From a checkpoint of a small image diffusion model: 8.63M parameters.
Rows from block 5, named by matrix and row number. Rows with one number belong to one channel. Each number is 200 + 30 x the weight over its row's rms, rounded and kept within 0 to 999. All counts start at 0. After the name is the row's rms in percent of the matrix's.
# convs0: first 3x3 conv (model.mid.1.convs.0.weight, 288x288x3x3), inputs 144-159, a 3x3 kernel for each
# convs1: second 3x3 conv (model.mid.1.convs.1.weight, 288x288x3x3, transposed), outputs 144-159, a 3x3 kernel for each
convs0.29,100,178,202,220,253,202,196,222,262,197,249,217,235,164,148,209,185,216,201,179,189,232,214,156,219,196,188,230,227,154,216,171,161,249,195,167,244,204,186,225,197,155,237,225,196,194,235,172,181,223,174,167,190,248,169,150,239,195,164,171,187,199,207,172,153,169,213,153,181,236,214,201,286,221,203,206,211,184,203,195,216,172,201,191,224,235,203,243,160,187,194,146,192,231,247,206,145,182,205,231,178,128,181,220,241,189,223,233,188,229,187,223,211,196,200,203,235,220,165,195,237,212,185,240,228,216,212,182,236,180,187,242,188,134,200,235,196,206,186,215,234,200,241,197,222
convs0.30,102,175,172,205,194,177,241,159,188,154,147,205,226,146,165,208,197,156,201,200,188,248,180,188,226,200,215,201,190,220,231,191,225,234,183,195,197,222,261,195,223,218,242,139,193,167,219,226,221,192,218,198,191,174,220,203,210,216,197,249,139,144,209,244,156,138,248,159,181,246,139,264,176,160,185,159,202,207,189,241,216,213,248,190,167,151,180,150,251,238,155,186,151,171,149,253,156,193,246,169,219,227,177,230,223,144,190,182,218,214,215,214,196,225,159,155,205,218,217,234,224,172,183,230,133,160,167,226,259,174,164,238,167,211,230,247,174,244,168,203,192,189,232,255,158
convs0.31,098,242,198,178,145,238,189,186,201,209,201,193,147,184,175,222,183,164,184,260,263,191,277,178,186,168,221,204,203,207,180,191,158,196,216,227,192,182,197,168,182,233,200,175,226,163,232,192,160,180,181,193,233,173,196,230,170,187,218,171,256,204,202,229,208,125,248,202,200,227,208,269,225,191,167,203,165,167,246,213,242,203,152,250,182,272,176,221,250,146,216,173,204,199,252,209,184,173,141,205,148,200,237,231,164,194,173,241,196,214,171,220,195,122,167,152,189,206,235,159,197,108,219,220,176,178,180,202,118,181,205,200,172,143,190,226,173,187,184,152,213,236,180,228,181
convs0.32,101,229,192,202,238,161,165,153,234,127,219,200,192,201,187,172,174,192,219,215,181,221,145,263,231,288,218,198,262,171,230,186,247,241,155,210,193,163,233,227,219,235,251,143,200,183,232,226,218,195,226,226,186,201,191,218,208,182,160,190,174,139,201,209,234,199,163,196,173,208,171,169,149,194,218,273,217,179,237,221,203,222,199,191,214,158,173,178,198,210,164,236,168,206,160,252,196,165,141,210,160,207,167,202,197,187,155,203,197,207,233,166,231,168,187,186,159,185,197,221,175,190,221,187,198,176,198,199,219,235,232,212,196,172,231,208,205,173,221,193,167,161,194,193,231
convs0.33,102,185,246,232,161,119,200,203,130,135,177,186,194,185,183,209,186,186,167,223,178,162,165,230,202,203,161,239,208,241,195,143,191,202,192,239,160,193,159,243,219,190,188,231,223,213,196,219,153,220,186,280,194,224,162,205,191,198,198,187,204,216,192,162,179,150,238,223,177,229,216,217,248,184,201,225,203,188,221,194,211,175,206,176,172,184,193,175,205,206,197,187,233,265,248,238,187,196,211,188,220,250,217,226,151,177,291,228,247,198,194,190,259,213,180,225,206,182,127,191,164,195,245,205,208,210,175,251,177,184,145,199,202,226,209,239,225,171,194,240,172,203,206,228,214
convs0.34,100,221,184,165,221,170,222,135,210,199,172,206,237,168,219,195,195,149,159,235,154,256,232,160,213,159,230,256,184,207,179,196,221,195,232,239,212,185,195,231,171,220,245,191,207,197,184,237,163,217,230,184,206,112,225,154,166,190,247,196,188,165,185,156,214,166,172,182,216,207,241,183,195,260,155,204,223,194,152,176,254,163,172,190,208,212,242,225,178,239,188,220,220,229,233,139,193,167,244,169,198,207,159,135,197,184,211,235,184,188,200,223,201,189,257,279,182,231,222,188,182,218,230,175,229,207,214,210,192,183,255,223,187,269,249,232,211,139,213,188,255,258,211,190,158
convs0.35,102,228,173,178,204,146,198,172,205,251,197,163,187,220,204,173,186,187,249,150,213,157,219,200,208,175,187,181,214,180,235,222,239,217,203,180,184,223,246,185,214,210,182,277,170,202,222,197,206,152,191,198,188,176,233,194,291,224,219,134,179,230,224,186,201,206,159,182,174,203,217,161,188,140,147,188,185,194,172,179,226,148,165,192,203,225,178,208,224,225,224,195,192,128,233,189,188,189,231,211,201,177,150,170,221,217,195,239,223,242,212,200,215,218,211,158,192,164,193,241,206,194,227,230,169,187,260,227,198,220,136,200,190,210,206,202,184,191,193,190,225,243,191,243,209
convs0.36,100,239,185,228,152,162,188,210,233,228,236,205,190,213,172,168,204,224,197,146,204,244,209,160,180,169,214,217,241,216,206,224,191,194,280,237,172,188,202,266,132,208,218,218,202,198,236,174,200,168,222,142,247,198,209,217,196,229,201,191,173,206,247,236,175,179,152,250,209,152,275,144,238,218,166,270,280,150,232,216,209,204,134,174,174,203,186,249,227,214,189,224,231,199,160,210,206,204,239,188,201,206,218,207,246,184,211,235,145,183,189,210,187,163,221,214,139,195,208,244,179,213,208,247,181,205,195,182,232,244,198,190,137,209,245,155,201,198,238,212,213,192,225,148,216
convs0.37,099,163,181,201,141,118,196,180,193,234,132,226,262,189,191,207,261,239,213,186,233,198,256,213,218,224,246,200,232,155,182,200,240,191,209,164,181,218,203,223,199,214,193,185,198,255,223,212,184,163,207,197,207,179,194,146,210,196,191,210,212,170,192,171,140,203,248,183,216,187,161,190,245,195,154,188,137,165,208,242,195,199,174,244,166,198,183,233,182,213,203,227,235,216,171,207,163,137,190,177,232,200,203,192,196,163,216,244,178,155,179,219,220,180,198,240,191,211,237,173,228,219,150,210,258,209,210,231,207,210,215,211,204,205,207,140,251,201,180,187,199,212,240,218,235
convs0.38,100,173,237,248,143,185,217,216,181,200,198,219,214,192,200,160,227,206,203,227,174,229,179,197,186,202,166,217,200,197,232,184,176,203,180,234,225,180,188,199,228,203,218,205,190,197,208,241,213,243,211,194,176,189,165,210,198,146,211,174,199,232,206,158,181,209,191,192,188,224,205,211,237,174,202,194,196,258,247,178,256,175,200,148,194,202,165,166,210,174,191,201,154,216,190,146,201,227,198,217,207,237,175,180,210,205,254,174,255,193,166,207,231,221,196,145,188,172,185,154,216,168,203,207,146,218,196,194,191,211,196,191,187,199,256,234,247,160,155,229,208,183,218,184,218
convs0.39,098,200,218,220,227,157,211,184,170,189,233,193,190,170,238,204,205,180,252,222,193,166,158,229,149,171,204,179,146,234,170,146,185,206,201,204,156,202,172,203,225,174,146,206,209,186,172,170,192,175,185,188,164,160,188,250,155,209,196,189,205,192,233,174,215,188,150,194,206,252,188,159,196,243,174,211,236,176,198,214,193,226,208,173,225,227,186,193,163,269,215,239,241,223,239,198,197,174,190,222,168,197,215,223,204,175,194,172,226,233,199,186,197,187,223,211,251,197,237,219,202,196,245,193,195,193,174,230,209,208,193,144,209,204,178,217,193,219,240,190,223,223,228,194,163
convs0.40,102,224,179,218,239,216,189,233,180,249,193,150,264,233,173,144,244,208,167,198,190,232,192,205,180,202,213,223,289,165,185,189,241,221,259,259,154,227,208,192,245,227,191,187,197,181,117,214,197,198,184,180,197,270,219,206,174,194,178,222,226,185,195,188,164,160,198,189,243,215,169,222,195,130,291,194,252,172,163,251,166,216,198,225,176,158,169,198,248,213,198,218,226,245,167,218,191,268,215,197,179,195,191,184,140,217,172,213,214,134,183,174,218,214,214,171,131,221,218,233,192,165,202,200,194,201,174,119,227,166,183,195,144,193,202,189,205,241,231,186,158,270,166,150,216
convs0.41,100,190,199,152,211,223,147,231,202,186,205,256,241,208,187,156,152,182,231,173,231,184,176,187,176,155,173,196,229,175,186,191,243,223,204,183,221,268,193,169,212,185,236,273,201,224,188,190,191,146,223,214,175,188,165,237,242,207,238,165,194,183,219,246,222,230,159,195,207,185,172,183,213,246,170,231,265,210,183,193,242,244,156,198,224,196,228,201,250,222,171,143,206,234,214,197,206,166,233,230,231,253,180,249,221,232,210,178,167,251,196,232,203,235,179,217,180,190,203,230,169,187,219,182,220,227,246,180,192,159,172,215,238,203,256,237,193,240,191,212,222,201,157,181,210
convs0.42,100,220,206,192,139,238,189,203,193,197,195,172,213,176,202,193,206,201,138,253,231,229,187,235,145,170,184,199,162,224,230,210,179,207,203,216,233,169,208,208,187,224,213,177,232,177,260,279,207,200,144,178,217,152,187,125,170,264,182,211,189,180,282,273,184,193,202,243,183,223,155,197,203,185,218,239,139,186,187,157,253,151,232,186,192,215,211,269,195,162,165,237,282,206,233,209,172,213,196,211,234,170,257,203,208,192,193,235,187,216,193,193,228,204,159,156,180,236,205,251,166,190,236,214,200,174,159,148,182,153,258,261,242,179,215,231,203,209,170,181,242,209,202,186,222
convs0.43,097,221,286,209,189,156,161,208,212,217,191,228,159,201,181,193,189,189,249,224,155,234,246,183,141,249,224,212,164,221,205,235,209,200,215,214,215,204,205,165,185,235,231,187,211,191,241,232,187,165,168,267,240,227,177,164,238,187,231,233,219,241,156,154,214,150,180,203,207,193,237,157,210,194,166,265,230,267,223,215,187,209,232,174,226,163,172,250,184,189,164,209,208,208,207,198,208,174,184,151,157,119,202,228,139,173,189,218,205,156,184,186,194,229,226,238,203,173,205,216,220,227,211,177,178,225,189,190,214,206,193,163,149,193,184,193,202,204,198,254,224,191,157,196,236
convs0.44,099,207,221,182,171,219,216,181,222,162,231,223,179,187,160,191,244,201,191,198,248,188,158,191,194,236,265,232,198,188,208,185,218,236,169,239,233,175,227,151,190,201,178,211,225,194,175,171,232,231,140,200,160,187,231,223,173,187,191,209,179,214,176,223,171,297,193,210,152,200,219,220,180,220,249,236,202,221,170,215,211,146,208,185,176,168,105,224,190,224,167,152,204,143,150,195,224,161,196,210,165,171,242,173,206,262,188,138,235,185,140,247,254,197,167,236,184,236,166,190,161,218,207,149,172,219,135,254,183,210,179,215,178,194,172,241,192,184,206,225,218,236,196,173,261
convs0.45,102,188,152,164,193,203,235,121,155,240,181,154,186,185,153,192,208,247,184,198,166,148,233,196,217,182,237,186,214,193,241,173,179,189,237,216,199,255,157,216,211,214,162,206,219,190,124,244,200,182,225,160,206,175,196,226,232,194,183,179,223,188,167,175,192,247,178,215,195,172,222,166,212,207,245,168,166,210,238,161,215,166,163,222,212,208,192,201,188,229,190,213,202,182,253,234,153,180,179,211,221,160,159,132,214,229,201,192,185,243,174,237,183,175,238,171,201,215,202,189,177,217,218,204,235,223,250,190,171,207,194,219,273,171,228,232,192,211,214,220,184,187,203,248,222
convs0.46,100,162,191,210,155,201,143,233,187,191,184,187,238,167,220,152,223,209,201,272,211,188,171,173,219,241,194,197,198,194,185,192,248,209,151,230,253,193,210,169,208,142,236,205,187,205,210,240,205,189,207,194,208,202,178,168,237,222,152,197,165,234,210,177,185,210,158,206,188,244,215,174,229,108,219,224,250,211,239,138,195,193,204,216,190,201,202,243,195,202,201,171,182,216,230,184,140,193,193,215,179,191,212,208,200,185,167,176,220,248,199,187,212,214,140,222,231,204,200,191,147,211,143,184,246,163,170,234,218,258,216,218,187,173,213,196,187,222,212,155,190,179,193,172,205
convs0.47,099,165,188,163,207,218,244,197,240,136,235,236,190,160,160,164,179,167,209,203,202,271,194,217,215,213,206,168,219,193,165,203,201,198,216,216,206,228,186,208,192,216,203,195,232,214,234,232,133,173,152,237,163,180,191,177,208,208,196,214,196,165,185,259,185,207,175,167,235,189,172,152,188,189,211,177,234,174,190,250,183,206,241,212,191,237,199,189,202,217,162,177,202,196,196,135,230,177,234,227,213,180,232,230,220,206,212,208,133,195,192,253,190,208,207,198,220,169,207,217,145,244,208,244,242,207,244,196,249,211,239,180,234,180,190,171,239,169,198,245,217,250,166,183,246
convs0.48,099,216,185,202,239,235,167,219,238,248,219,201,172,217,193,173,216,214,206,226,165,220,245,179,214,183,230,156,207,222,193,216,141,201,247,214,198,220,216,176,205,227,193,169,185,247,261,224,206,217,246,220,185,186,243,263,196,224,204,230,214,253,225,171,213,217,153,197,209,170,215,189,218,194,235,220,184,212,225,173,185,224,217,234,234,222,211,185,220,191,159,184,206,214,205,173,217,174,224,217,174,237,243,149,200,182,227,204,235,229,202,156,190,134,178,229,168,239,184,193,146,166,218,240,207,183,171,181,174,203,201,273,163,159,229,225,183,220,242,246,190,149,239,212,198
convs0.49,101,200,227,221,172,218,178,153,193,245,168,194,179,243,212,159,174,178,201,234,161,236,137,188,248,116,233,186,155,206,172,203,207,238,247,209,225,143,210,163,219,241,265,148,211,200,253,252,197,189,198,170,156,176,159,203,166,207,203,204,177,252,207,205,257,148,177,203,242,155,203,181,246,232,150,234,209,243,178,204,187,209,195,194,194,210,202,219,210,153,206,202,198,189,216,197,206,230,171,190,222,188,174,213,219,210,216,195,205,205,203,150,209,164,219,250,152,234,207,244,184,197,193,183,186,239,221,172,179,223,214,176,213,212,224,141,210,189,196,152,160,219,202,149,201
convs0.50,096,209,228,259,170,146,187,254,207,162,185,203,193,189,198,149,212,208,209,157,184,200,247,78,201,177,185,207,204,226,222,215,186,183,159,232,193,284,130,208,204,213,204,187,178,214,185,215,175,206,227,176,144,233,225,204,149,170,186,195,210,209,220,209,211,182,243,195,199,174,140,215,150,256,193,238,164,171,192,220,190,159,195,177,135,232,227,164,194,250,261,145,206,171,198,192,176,181,223,165,198,174,189,212,178,193,169,201,230,173,190,210,190,211,195,208,194,214,178,181,226,179,183,200,223,246,197,205,262,212,210,209,224,177,219,200,167,235,202,180,228,184,178,177,200
convs0.51,101,180,230,244,216,220,211,203,172,157,239,229,136,188,251,174,186,209,179,219,224,207,237,186,225,224,194,221,183,200,177,153,222,229,187,185,204,197,240,176,153,184,190,312,158,246,162,224,218,206,177,220,154,234,173,198,144,215,198,168,143,171,189,186,265,190,225,186,190,175,174,224,183,197,172,195,186,199,178,232,169,218,233,213,212,148,206,204,241,214,158,185,174,196,186,231,261,221,202,184,253,210,175,219,155,201,166,213,182,162,181,196,251,191,232,195,251,181,141,183,202,177,186,126,238,215,216,171,211,230,163,153,251,238,149,231,155,205,252,184,170,225,198,224,157
convs0.52,099,226,186,215,166,227,200,187,146,169,211,219,180,228,181,160,145,209,219,219,197,177,164,185,194,222,238,179,173,236,212,181,247,169,174,168,181,168,199,253,231,171,196,194,173,156,181,182,163,202,224,210,133,202,222,158,270,178,206,179,190,220,138,197,251,212,191,221,253,201,224,195,202,173,174,154,199,156,244,180,145,197,213,208,223,253,170,149,193,210,205,215,251,204,213,208,200,228,143,214,175,220,200,167,224,206,214,262,242,184,184,165,226,247,235,179,203,184,188,224,221,171,238,184,224,248,241,179,224,176,224,242,202,161,208,208,224,233,174,165,225,174,205,152,204
convs1.29,102,188,150,210,191,202,193,252,180,169,184,182,212,227,192,175,176,193,142,192,257,173,188,189,195,225,146,130,157,224,205,193,173,192,163,129,246,242,220,237,227,251,225,197,225,189,196,200,231,230,177,258,164,168,212,246,189,202,198,174,249,217,240,209,158,221,228,179,156,169,166,168,177,253,174,251,222,190,166,164,163,213,244,222,165,146,156,115,191,178,172,279,188,215,188,158,176,165,217,182,158,219,197,173,212,162,228,217,215,202,206,187,220,248,199,175,184,160,192,212,265,196,206,142,178,251,249,151,261,156,242,220,218,149,223,202,190,184,222,216,183,175,234,151,159
convs1.30,099,224,229,206,245,190,196,158,184,225,213,202,190,187,198,232,188,222,207,199,176,172,234,201,210,255,172,193,252,231,205,199,189,250,196,194,226,191,218,109,159,158,192,257,228,210,223,189,147,163,210,201,213,256,181,194,219,118,217,179,183,216,234,190,210,155,190,199,250,223,187,216,197,218,229,255,235,210,206,217,166,147,172,250,188,253,175,171,235,170,192,226,252,233,164,208,267,232,213,203,178,230,267,243,201,172,185,239,139,155,179,191,163,157,188,176,194,207,186,160,196,199,151,170,212,240,207,201,226,209,161,171,198,200,238,216,235,189,218,210,160,160,166,233,233
convs1.31,097,154,177,194,174,186,197,191,187,186,205,149,252,158,161,215,148,215,196,256,219,190,163,166,194,255,148,190,181,209,197,247,203,238,206,185,256,270,178,198,233,157,208,230,208,202,203,164,246,143,174,243,182,181,189,190,219,180,149,218,148,187,202,170,191,197,178,276,212,172,255,161,239,191,141,180,165,203,203,159,190,198,158,230,185,177,199,202,244,242,271,190,213,219,205,230,223,212,173,179,171,204,184,183,199,164,228,172,262,176,172,176,248,161,193,225,250,175,201,216,225,215,220,185,223,205,227,186,185,233,176,253,189,207,181,222,217,186,141,163,209,258,216,117,184
convs1.32,101,230,214,185,168,245,241,234,136,158,218,225,227,162,175,226,173,185,198,159,135,248,238,191,206,184,210,216,216,190,219,169,194,208,173,284,252,214,163,174,187,205,212,170,184,269,176,194,250,168,209,214,188,205,193,230,218,206,196,269,153,250,192,157,237,188,266,175,160,220,200,174,211,175,212,181,175,199,232,180,188,179,210,183,226,185,221,163,154,217,199,198,226,190,218,249,202,213,207,191,161,117,211,187,148,217,214,191,176,160,169,201,228,235,239,218,201,230,193,227,185,243,202,226,190,196,187,229,209,217,236,181,185,172,152,211,185,179,186,182,195,183,182,182,208
convs1.33,099,146,210,220,203,170,184,189,219,217,162,165,185,212,208,182,186,256,184,203,160,159,224,214,220,232,165,151,226,232,173,187,151,204,231,141,185,222,170,197,187,138,191,193,216,219,199,211,207,212,289,214,210,187,150,195,181,174,210,171,176,222,199,193,135,168,196,213,173,170,236,163,199,185,197,216,217,184,249,200,255,179,239,223,201,279,143,218,246,198,214,220,145,203,240,183,188,181,175,200,221,146,164,200,175,252,184,257,181,249,200,195,165,206,216,165,203,231,170,152,150,188,219,165,224,201,175,239,164,236,183,220,239,238,224,231,189,227,164,176,231,231,177,150,190
convs1.34,101,156,221,242,199,230,199,200,255,203,256,166,248,154,208,155,216,229,219,152,191,221,197,218,210,177,162,185,188,234,201,157,254,212,230,176,243,191,203,234,261,217,208,168,177,196,240,213,176,208,119,241,199,155,190,159,213,181,147,192,235,174,226,181,178,227,240,180,182,200,202,199,161,197,193,190,165,242,199,157,166,219,167,234,200,198,187,216,256,199,186,258,203,173,184,189,153,230,132,192,200,191,173,210,189,186,202,205,147,189,224,217,207,223,172,224,177,242,216,201,173,155,207,178,140,193,238,201,205,134,201,234,213,170,213,174,187,139,213,235,168,180,201,201,203
convs1.35,098,122,184,159,163,178,263,140,194,221,233,169,195,256,182,235,173,174,194,199,184,226,198,237,250,147,171,194,159,270,201,175,181,195,213,214,181,148,154,238,192,165,207,180,194,200,238,117,263,193,201,182,201,255,229,207,233,157,179,172,163,171,155,219,194,231,144,147,223,251,221,260,211,198,154,207,243,178,159,189,187,204,184,174,238,186,172,189,211,179,258,275,248,223,168,253,208,217,160,205,224,195,233,193,232,171,188,186,221,239,180,223,189,169,149,243,159,247,192,175,188,174,201,127,249,204,181,202,191,240,210,213,151,218,196,158,202,193,242,198,271,198,212,201,172
convs1.36,103,146,188,171,156,221,227,226,164,186,191,224,181,165,187,208,188,214,236,150,178,293,166,148,183,175,163,196,245,193,174,195,208,237,190,230,185,183,153,213,184,179,190,172,196,207,217,172,235,168,178,158,173,236,222,190,180,189,174,221,171,238,181,208,152,164,158,228,168,202,188,195,174,198,222,196,197,189,221,174,195,200,231,223,187,221,177,162,216,196,149,278,160,204,191,256,189,179,204,220,148,209,200,233,176,196,199,174,171,170,203,204,201,221,204,225,244,173,167,243,166,206,198,217,210,272,236,188,212,201,128,176,253,207,279,237,213,150,233,183,158,232,249,195,167
convs1.37,099,201,169,161,204,227,163,220,207,225,183,207,176,186,200,250,249,188,174,163,164,245,187,190,220,160,180,171,227,209,184,179,218,214,217,182,193,209,202,183,175,246,197,206,157,211,220,202,199,182,257,197,219,213,216,199,167,182,224,216,190,201,224,150,199,262,206,131,175,146,119,228,235,269,226,280,184,145,223,243,154,225,227,218,218,187,207,223,218,199,189,212,166,219,219,246,213,208,273,195,193,221,185,218,209,179,190,186,187,206,167,179,151,186,202,201,264,217,233,215,173,196,220,170,181,194,194,199,215,215,183,170,169,201,193,206,294,191,175,221,168,227,213,190,167
convs1.38,098,184,218,188,235,219,176,217,214,187,169,239,205,171,193,189,176,198,188,178,173,169,187,219,171,194,185,235,208,225,168,170,195,230,210,166,202,237,166,211,172,209,212,212,272,144,197,223,243,204,217,161,182,239,202,223,242,166,208,178,220,227,215,224,228,181,205,171,212,163,237,166,211,216,228,191,217,229,227,213,176,200,262,138,199,246,169,228,211,193,238,236,205,196,223,246,168,272,211,175,256,269,195,230,188,172,222,214,260,186,188,235,195,215,249,183,147,190,180,179,191,227,198,233,234,172,175,201,203,243,200,171,197,165,203,299,225,135,188,154,221,219,223,210,192
convs1.39,099,178,182,191,222,250,266,187,216,163,169,185,197,169,207,247,174,257,181,197,201,177,138,180,226,260,229,193,214,206,201,221,236,187,171,181,243,270,153,193,165,191,213,198,225,218,218,191,214,200,177,208,166,155,223,184,222,199,219,252,239,229,219,178,235,231,205,228,247,196,184,249,248,214,165,177,212,181,217,203,267,205,141,224,182,213,228,211,158,182,154,163,228,240,211,174,156,174,168,219,161,183,230,195,231,201,193,200,189,222,252,199,204,170,250,176,194,238,169,205,225,207,274,156,174,218,155,165,191,224,223,183,154,185,201,191,204,189,178,184,228,213,197,197,233
convs1.40,100,234,172,177,163,183,158,203,188,158,192,218,150,229,184,247,181,207,201,180,219,153,184,126,184,188,252,174,197,159,168,171,239,191,201,176,183,197,203,188,168,196,192,195,253,210,181,226,166,168,173,211,131,220,237,126,202,166,224,210,225,254,135,216,219,192,185,162,181,166,247,176,198,161,199,193,173,206,170,215,159,152,197,207,193,248,236,171,210,170,188,222,171,166,186,185,172,248,164,203,196,180,219,183,190,194,164,201,248,202,194,205,208,237,170,131,225,211,240,193,210,208,221,177,157,187,138,198,241,199,162,178,240,182,187,194,253,150,186,189,183,209,192,256,195
convs1.41,098,193,227,164,259,192,187,254,180,185,254,202,220,200,178,157,192,228,126,211,163,179,158,246,171,204,205,212,214,169,189,191,203,224,222,174,216,172,180,196,186,248,193,202,199,220,237,209,222,210,162,184,224,127,206,209,200,218,191,168,199,278,173,220,163,196,228,176,228,179,228,183,139,209,188,238,203,236,248,162,209,183,245,145,215,174,207,213,211,177,183,204,198,211,199,160,240,177,171,242,148,209,140,171,228,192,242,287,230,200,135,183,183,211,226,195,201,167,227,242,211,209,234,227,206,191,231,205,212,248,216,201,228,177,218,216,133,223,241,176,210,174,213,170,215
convs1.42,102,215,158,198,214,158,204,206,186,215,175,215,202,244,197,276,155,230,176,203,169,156,193,240,164,221,225,205,220,188,225,216,195,230,205,219,158,153,184,217,188,176,206,197,199,205,191,215,266,207,208,192,208,223,196,219,175,151,220,184,186,230,191,192,226,247,190,236,184,179,190,171,175,213,218,216,275,222,270,229,193,239,152,228,192,196,167,192,202,232,197,184,244,200,174,195,175,201,231,227,147,180,153,201,201,214,241,186,141,168,216,184,251,210,229,169,250,181,190,176,150,236,91,178,162,205,230,218,199,223,179,195,210,159,185,222,196,165,201,223,171,180,199,200,167
convs1.43,097,225,182,212,184,179,204,131,242,152,164,113,153,196,246,243,160,191,183,192,180,225,200,176,224,218,183,186,231,179,181,168,201,229,166,221,208,187,190,227,200,272,213,234,242,214,238,176,228,232,196,198,193,217,151,209,231,197,203,174,249,199,135,201,196,166,228,151,224,225,207,220,197,204,210,159,238,268,168,227,171,225,183,171,165,200,261,228,235,265,213,224,218,198,202,179,176,166,249,204,192,239,191,211,231,233,170,132,192,179,211,197,143,169,188,139,207,196,207,194,196,224,254,198,196,197,153,192,236,134,159,159,239,190,248,161,166,221,237,214,241,213,181,177,192
convs1.44,101,174,193,186,158,165,255,143,255,261,220,210,178,245,191,219,215,177,218,217,211,130,181,225,189,233,137,210,162,204,205,211,183,213,177,227,179,226,203,260,201,176,218,148,178,192,250,249,203,194,168,194,199,215,225,176,186,223,197,243,176,217,205,180,214,229,190,193,226,168,157,217,228,214,165,197,219,227,230,245,245,204,173,206,198,215,184,247,194,185,215,197,189,218,212,269,237,252,173,237,233,201,232,190,212,260,213,180,134,177,185,225,179,144,203,221,151,186,212,206,202,182,173,189,218,203,218,193,179,219,270,147,203,185,157,177,187,201,170,235,191,194,169,173,203
convs1.45,100,190,225,202,167,204,179,192,177,172,220,210,207,134,232,178,182,200,165,206,221,240,200,191,184,167,170,211,182,192,191,209,218,211,160,208,211,168,236,220,200,192,227,140,177,210,215,237,192,167,196,223,200,243,213,155,165,202,180,201,182,230,185,225,192,192,220,175,162,185,221,151,175,180,236,232,226,213,247,206,208,254,242,202,195,222,132,175,182,189,153,200,196,162,187,206,215,213,176,136,191,229,191,205,165,189,202,194,213,188,189,189,263,210,227,189,234,215,185,204,226,238,185,185,246,187,189,186,243,170,203,195,207,163,179,228,205,159,183,170,167,227,186,194,221
convs1.46,100,148,216,226,180,128,208,184,167,174,218,164,217,260,184,235,170,196,194,230,118,231,269,194,183,124,236,217,219,197,167,168,195,224,224,156,212,241,218,169,190,199,177,161,183,202,225,219,197,186,224,197,213,141,183,186,220,175,181,171,207,211,209,163,248,235,200,286,219,152,212,146,229,197,125,170,253,241,200,172,189,229,226,222,185,210,198,206,212,199,201,204,149,274,241,193,211,270,218,191,200,204,145,191,271,189,222,218,195,228,174,190,198,244,164,225,173,216,219,166,166,169,201,216,191,187,180,176,155,186,180,186,250,173,251,206,200,184,157,196,205,200,211,178,196
convs1.47,102,205,203,217,206,170,209,206,208,192,242,185,211,215,254,245,212,204,172,242,157,213,199,124,229,241,199,167,243,214,192,229,228,217,190,206,150,144,224,181,141,181,222,229,194,179,249,180,158,222,208,186,196,198,149,228,202,176,178,187,179,129,136,177,214,223,164,221,259,136,199,192,196,210,190,203,187,207,226,154,188,170,193,143,185,166,221,230,231,177,191,168,198,228,147,202,184,189,216,197,181,178,167,206,186,217,179,202,212,237,202,176,219,185,172,198,228,264,196,217,168,197,178,193,187,170,133,199,197,203,190,214,228,159,222,204,253,223,202,230,193,160,233,178,221
convs1.48,100,155,164,267,189,253,220,214,147,219,192,160,187,197,264,235,217,204,168,216,220,230,224,209,182,118,166,204,233,205,151,168,229,191,221,188,223,172,212,161,205,226,230,190,211,215,234,211,177,213,202,202,166,218,237,228,187,214,138,169,168,195,211,175,183,192,161,143,246,202,194,194,185,202,149,229,221,167,130,209,183,169,189,174,216,247,160,136,174,140,244,245,176,231,170,269,175,185,178,173,174,247,207,211,239,220,179,205,203,214,132,186,171,176,147,225,187,185,243,228,199,167,168,173,147,166,200,188,170,244,186,242,191,143,174,167,220,192,213,213,145,177,191,233,230
convs1.49,100,184,216,150,214,216,242,227,221,146,150,238,235,232,198,233,203,269,211,153,210,179,165,192,198,193,254,192,168,240,198,258,200,164,184,210,203,212,199,200,212,185,181,220,237,216,180,203,156,218,167,246,233,223,183,200,187,237,197,231,166,209,219,191,188,190,188,203,175,207,161,194,197,194,174,155,213,152,215,155,138,151,183,196,212,209,183,227,233,232,243,140,181,196,235,187,236,212,141,177,170,260,179,212,219,243,193,215,182,182,162,230,219,169,161,216,181,247,220,185,197,192,208,177,189,180,213,263,169,183,119,239,239,149,240,197,170,158,143,279,198,250,187,199,199
convs1.50,099,184,139,216,178,231,160,140,197,244,162,246,185,208,192,197,150,253,192,205,166,209,230,189,231,177,249,188,173,234,197,227,212,204,130,155,204,236,203,229,206,206,171,164,173,153,253,205,152,215,236,234,225,189,245,215,232,199,180,226,198,206,198,205,181,257,223,200,212,116,203,171,221,198,165,177,210,237,222,233,184,113,214,108,241,194,233,218,183,224,192,228,215,195,207,205,117,197,241,150,157,244,161,180,190,183,213,195,197,212,215,219,186,171,123,180,182,206,197,228,156,251,196,232,222,211,180,136,150,226,244,203,208,184,214,176,233,217,235,235,196,196,230,182,199
convs1.51,100,216,163,187,230,181,174,198,211,207,247,250,192,214,173,177,220,233,219,177,177,167,145,194,170,216,165,159,181,254,223,222,222,212,177,222,228,216,203,158,250,225,139,156,174,202,180,211,247,202,201,176,158,217,183,280,196,244,209,214,221,246,189,166,218,256,213,125,225,215,195,208,173,204,190,214,222,181,213,208,167,195,224,221,206,178,195,189,184,197,228,216,257,215,184,198,200,203,205,130,168,207,175,170,174,211,244,165,162,226,205,228,220,204,195,176,223,247,129,201,277,164,171,169,227,171,186,247,144,217,159,258,204,162,188,208,233,253,195,202,223,145,231,224,185
convs1.52,100,224,263,184,223,219,236,208,197,200,190,196,231,177,226,170,219,143,226,222,208,225,191,223,187,166,137,180,214,174,167,237,214,174,205,222,162,181,150,165,229,191,229,141,212,192,178,233,226,218,193,160,212,223,235,171,196,185,182,190,235,196,193,198,230,230,212,188,239,164,166,203,214,232,194,208,154,224,139,207,239,163,176,195,193,198,198,229,260,269,197,217,170,167,188,237,186,248,199,177,231,189,159,173,181,209,214,198,189,210,174,184,200,191,213,223,218,184,193,222,208,214,233,199,232,202,216,214,234,194,201,243,198,207,169,206,213,175,212,218,152,151,185,222,235